config.toml
spec_augment = true
norm = "batchnorm"
max_steps = 500
lr_schedule = "linear"
Rows from block 3 of a small CTC audio transcriber, named by matrix and row number. Each number is 50 + 12 x the weight over its row's rms, rounded and kept within 0 to 99. All counts start at 0.
After each channel's rows are labels from the 100 clips, of 14976, where the channel reaches its highest value: "loudest" is the band of the loudest frequency at the time of the peak. Only what is clearly more common there than usual is listed. The data: short read English sentences (LibriTTS-R).
# conv: width-3 conv (model.blocks.3.conv.weight, 368x288x3, each kernel summed), inputs 116-173

conv.65:59 47 45 55 58 51 47 57 58 41 75 50 64 48 44 37 64 49 44 24 59 47 67 54 56 50 44 55 55 60 69 51 23 45 26 37 43 51 35 72 57 51 28 57 48 33 60 42 66 63 42 45 36 58 53 35 62 30
loudest: 250 to 500 Hz

conv.39:52 48 49 55 37 38 57 49 54 48 52 38 44 57 52 36 45 43 64 40 67 32 38 33 44 67 57 37 27 58 41 54 25 35 47 67 28 57 49 62 56 56 71 61 57 56 49 41 51 41 48 60 66 73 65 52 64 56
loudest: 500 to 1000 Hz; 1000 to 2000 Hz

conv.37:45 51 62 80 42 47 55 62 45 37 35 49 46 55 72 65 67 34 74 38 43 50 61 46 58 47 40 50 52 73 53 56 56 34 61 38 52 17 35 69 41 40 45 44 66 32 44 25 74 50 52 64 47 63 47 32 52 56
loudest: 500 to 1000 Hz

conv.242:52 31 63 76 42 52 64 62 43 65 42 46 47 57 51 64 45 18 56 54 40 40 61 58 55 58 46 59 55 68 56 63 62 44 62 54 43 58 56 43 64 51 62 44 38 70 42 53 36 62 50 44 58 42 36 58 28 35
loudest: 250 to 500 Hz

conv.259:74 38 57 53 48 52 44 58 45 38 69 51 44 46 36 52 47 28 50 28 50 44 55 42 33 75 45 60 52 44 42 38 46 62 32 56 67 47 46 42 59 45 46 37 37 74 63 58 60 34 46 44 62 34 57 52 45 39
loudest: 500 to 1000 Hz; 250 to 500 Hz

conv.236:58 36 58 61 35 48 35 58 37 41 60 59 56 31 60 59 35 44 50 41 47 37 26 39 45 32 47 32 50 48 68 47 57 47 34 30 70 61 42 52 40 56 36 30 43 56 60 32 43 48 42 50 48 63 47 45 31 42
loudest: 500 to 1000 Hz

conv.71:67 62 41 40 56 51 40 57 49 65 45 66 63 63 48 41 50 24 72 53 56 53 42 37 55 47 34 50 33 52 55 49 30 44 59 64 39 55 42 52 55 41 36 41 50 40 51 32 72 28 66 55 46 64 40 65 41 35
loudest: 500 to 1000 Hz; 250 to 500 Hz

conv.100:67 39 33 32 44 47 41 62 33 65 49 72 43 40 51 39 41 59 70 57 55 49 39 49 52 46 53 31 41 67 56 67 41 52 48 39 74 66 48 42 51 39 44 41 42 71 39 48 32 44 50 55 70 72 45 39 63 26
loudest: 4000 to 8000 Hz

conv.26:62 55 55 59 58 43 58 40 34 41 39 80 53 65 41 24 44 51 47 26 71 37 41 75 58 60 32 44 44 63 58 51 59 69 28 49 58 37 55 38 48 75 27 61 27 68 69 51 45 45 75 67 61 64 29 53 40 47
loudest: 4000 to 8000 Hz; 2000 to 4000 Hz

conv.252:48 45 48 47 32 53 46 65 45 61 60 45 45 86 50 55 49 35 65 45 42 59 64 62 72 26 55 51 26 49 59 49 58 48 52 41 69 47 69 44 54 47 41 35 54 65 61 65 44 69 35 38 58 44 56 78 48 68
loudest: 250 to 500 Hz

conv.53:48 67 48 48 43 35 56 49 61 42 38 59 69 33 48 58 37 64 42 51 49 61 51 64 46 50 65 37 20 50 24 35 46 46 30 30 37 35 48 45 46 71 31 26 55 64 64 43 25 56 58 32 66 52 66 69 52 49
loudest: 250 to 500 Hz

conv.342:63 53 57 55 44 61 51 68 48 56 43 37 43 47 48 56 64 59 38 53 55 56 57 55 39 41 35 48 41 47 46 40 40 36 54 40 45 38 73 61 43 62 54 50 37 50 61 62 56 64 37 61 70 39 44 67 46 22
loudest: 4000 to 8000 Hz

conv.143:55 36 52 40 50 46 51 46 60 37 43 43 38 50 38 42 54 54 37 55 68 38 67 51 41 52 60 71 32 37 31 68 22 62 54 44 47 62 48 69 49 50 34 69 34 44 58 47 49 51 29 47 39 55 34 43 32 69
loudest: 2000 to 4000 Hz

conv.139:50 85 69 45 32 52 47 56 51 28 60 48 65 65 52 44 31 34 59 48 56 43 52 43 50 32 36 61 51 56 62 50 66 48 75 32 57 53 50 56 55 57 63 63 58 41 53 43 57 48 56 32 31 46 74 35 48 52
loudest: 2000 to 4000 Hz; 4000 to 8000 Hz

conv.290:57 43 38 61 47 55 49 44 63 55 53 59 35 42 60 72 66 74 27 60 57 49 49 86 73 43 61 62 34 54 70 57 69 68 55 68 54 43 66 52 38 42 52 62 47 40 59 39 58 57 43 57 42 41 57 51 54 50
loudest: 4000 to 8000 Hz; 500 to 1000 Hz

conv.162:53 46 41 54 55 55 45 32 35 59 49 66 45 33 63 76 54 38 34 58 44 59 46 57 66 56 48 46 41 54 71 39 38 51 40 47 45 56 46 58 36 46 56 59 51 41 28 31 62 61 54 52 57 57 54 46 44 38
loudest: 500 to 1000 Hz

conv.318:71 47 55 28 60 41 68 40 52 61 56 51 75 69 72 57 53 43 61 39 45 46 47 62 30 42 36 45 48 46 74 56 49 58 60 68 49 63 48 27 61 38 55 51 54 57 56 30 52 57 69 56 58 64 56 70 37 38
loudest: 2000 to 4000 Hz

conv.216:61 53 54 54 52 45 42 68 14 50 64 26 72 60 55 61 48 43 44 44 63 50 65 38 32 36 48 40 49 70 51 48 39 50 52 59 50 79 47 47 54 52 45 65 26 65 35 60 42 26 39 44 61 66 54 52 39 43
loudest: 500 to 1000 Hz

conv.238:46 43 53 52 42 42 31 37 57 50 47 62 56 57 45 72 20 66 54 34 58 46 67 58 59 52 43 40 52 51 42 49 38 68 48 65 46 30 58 58 60 62 41 37 55 56 54 59 47 45 54 46 28 71 61 33 25 58
loudest: 250 to 500 Hz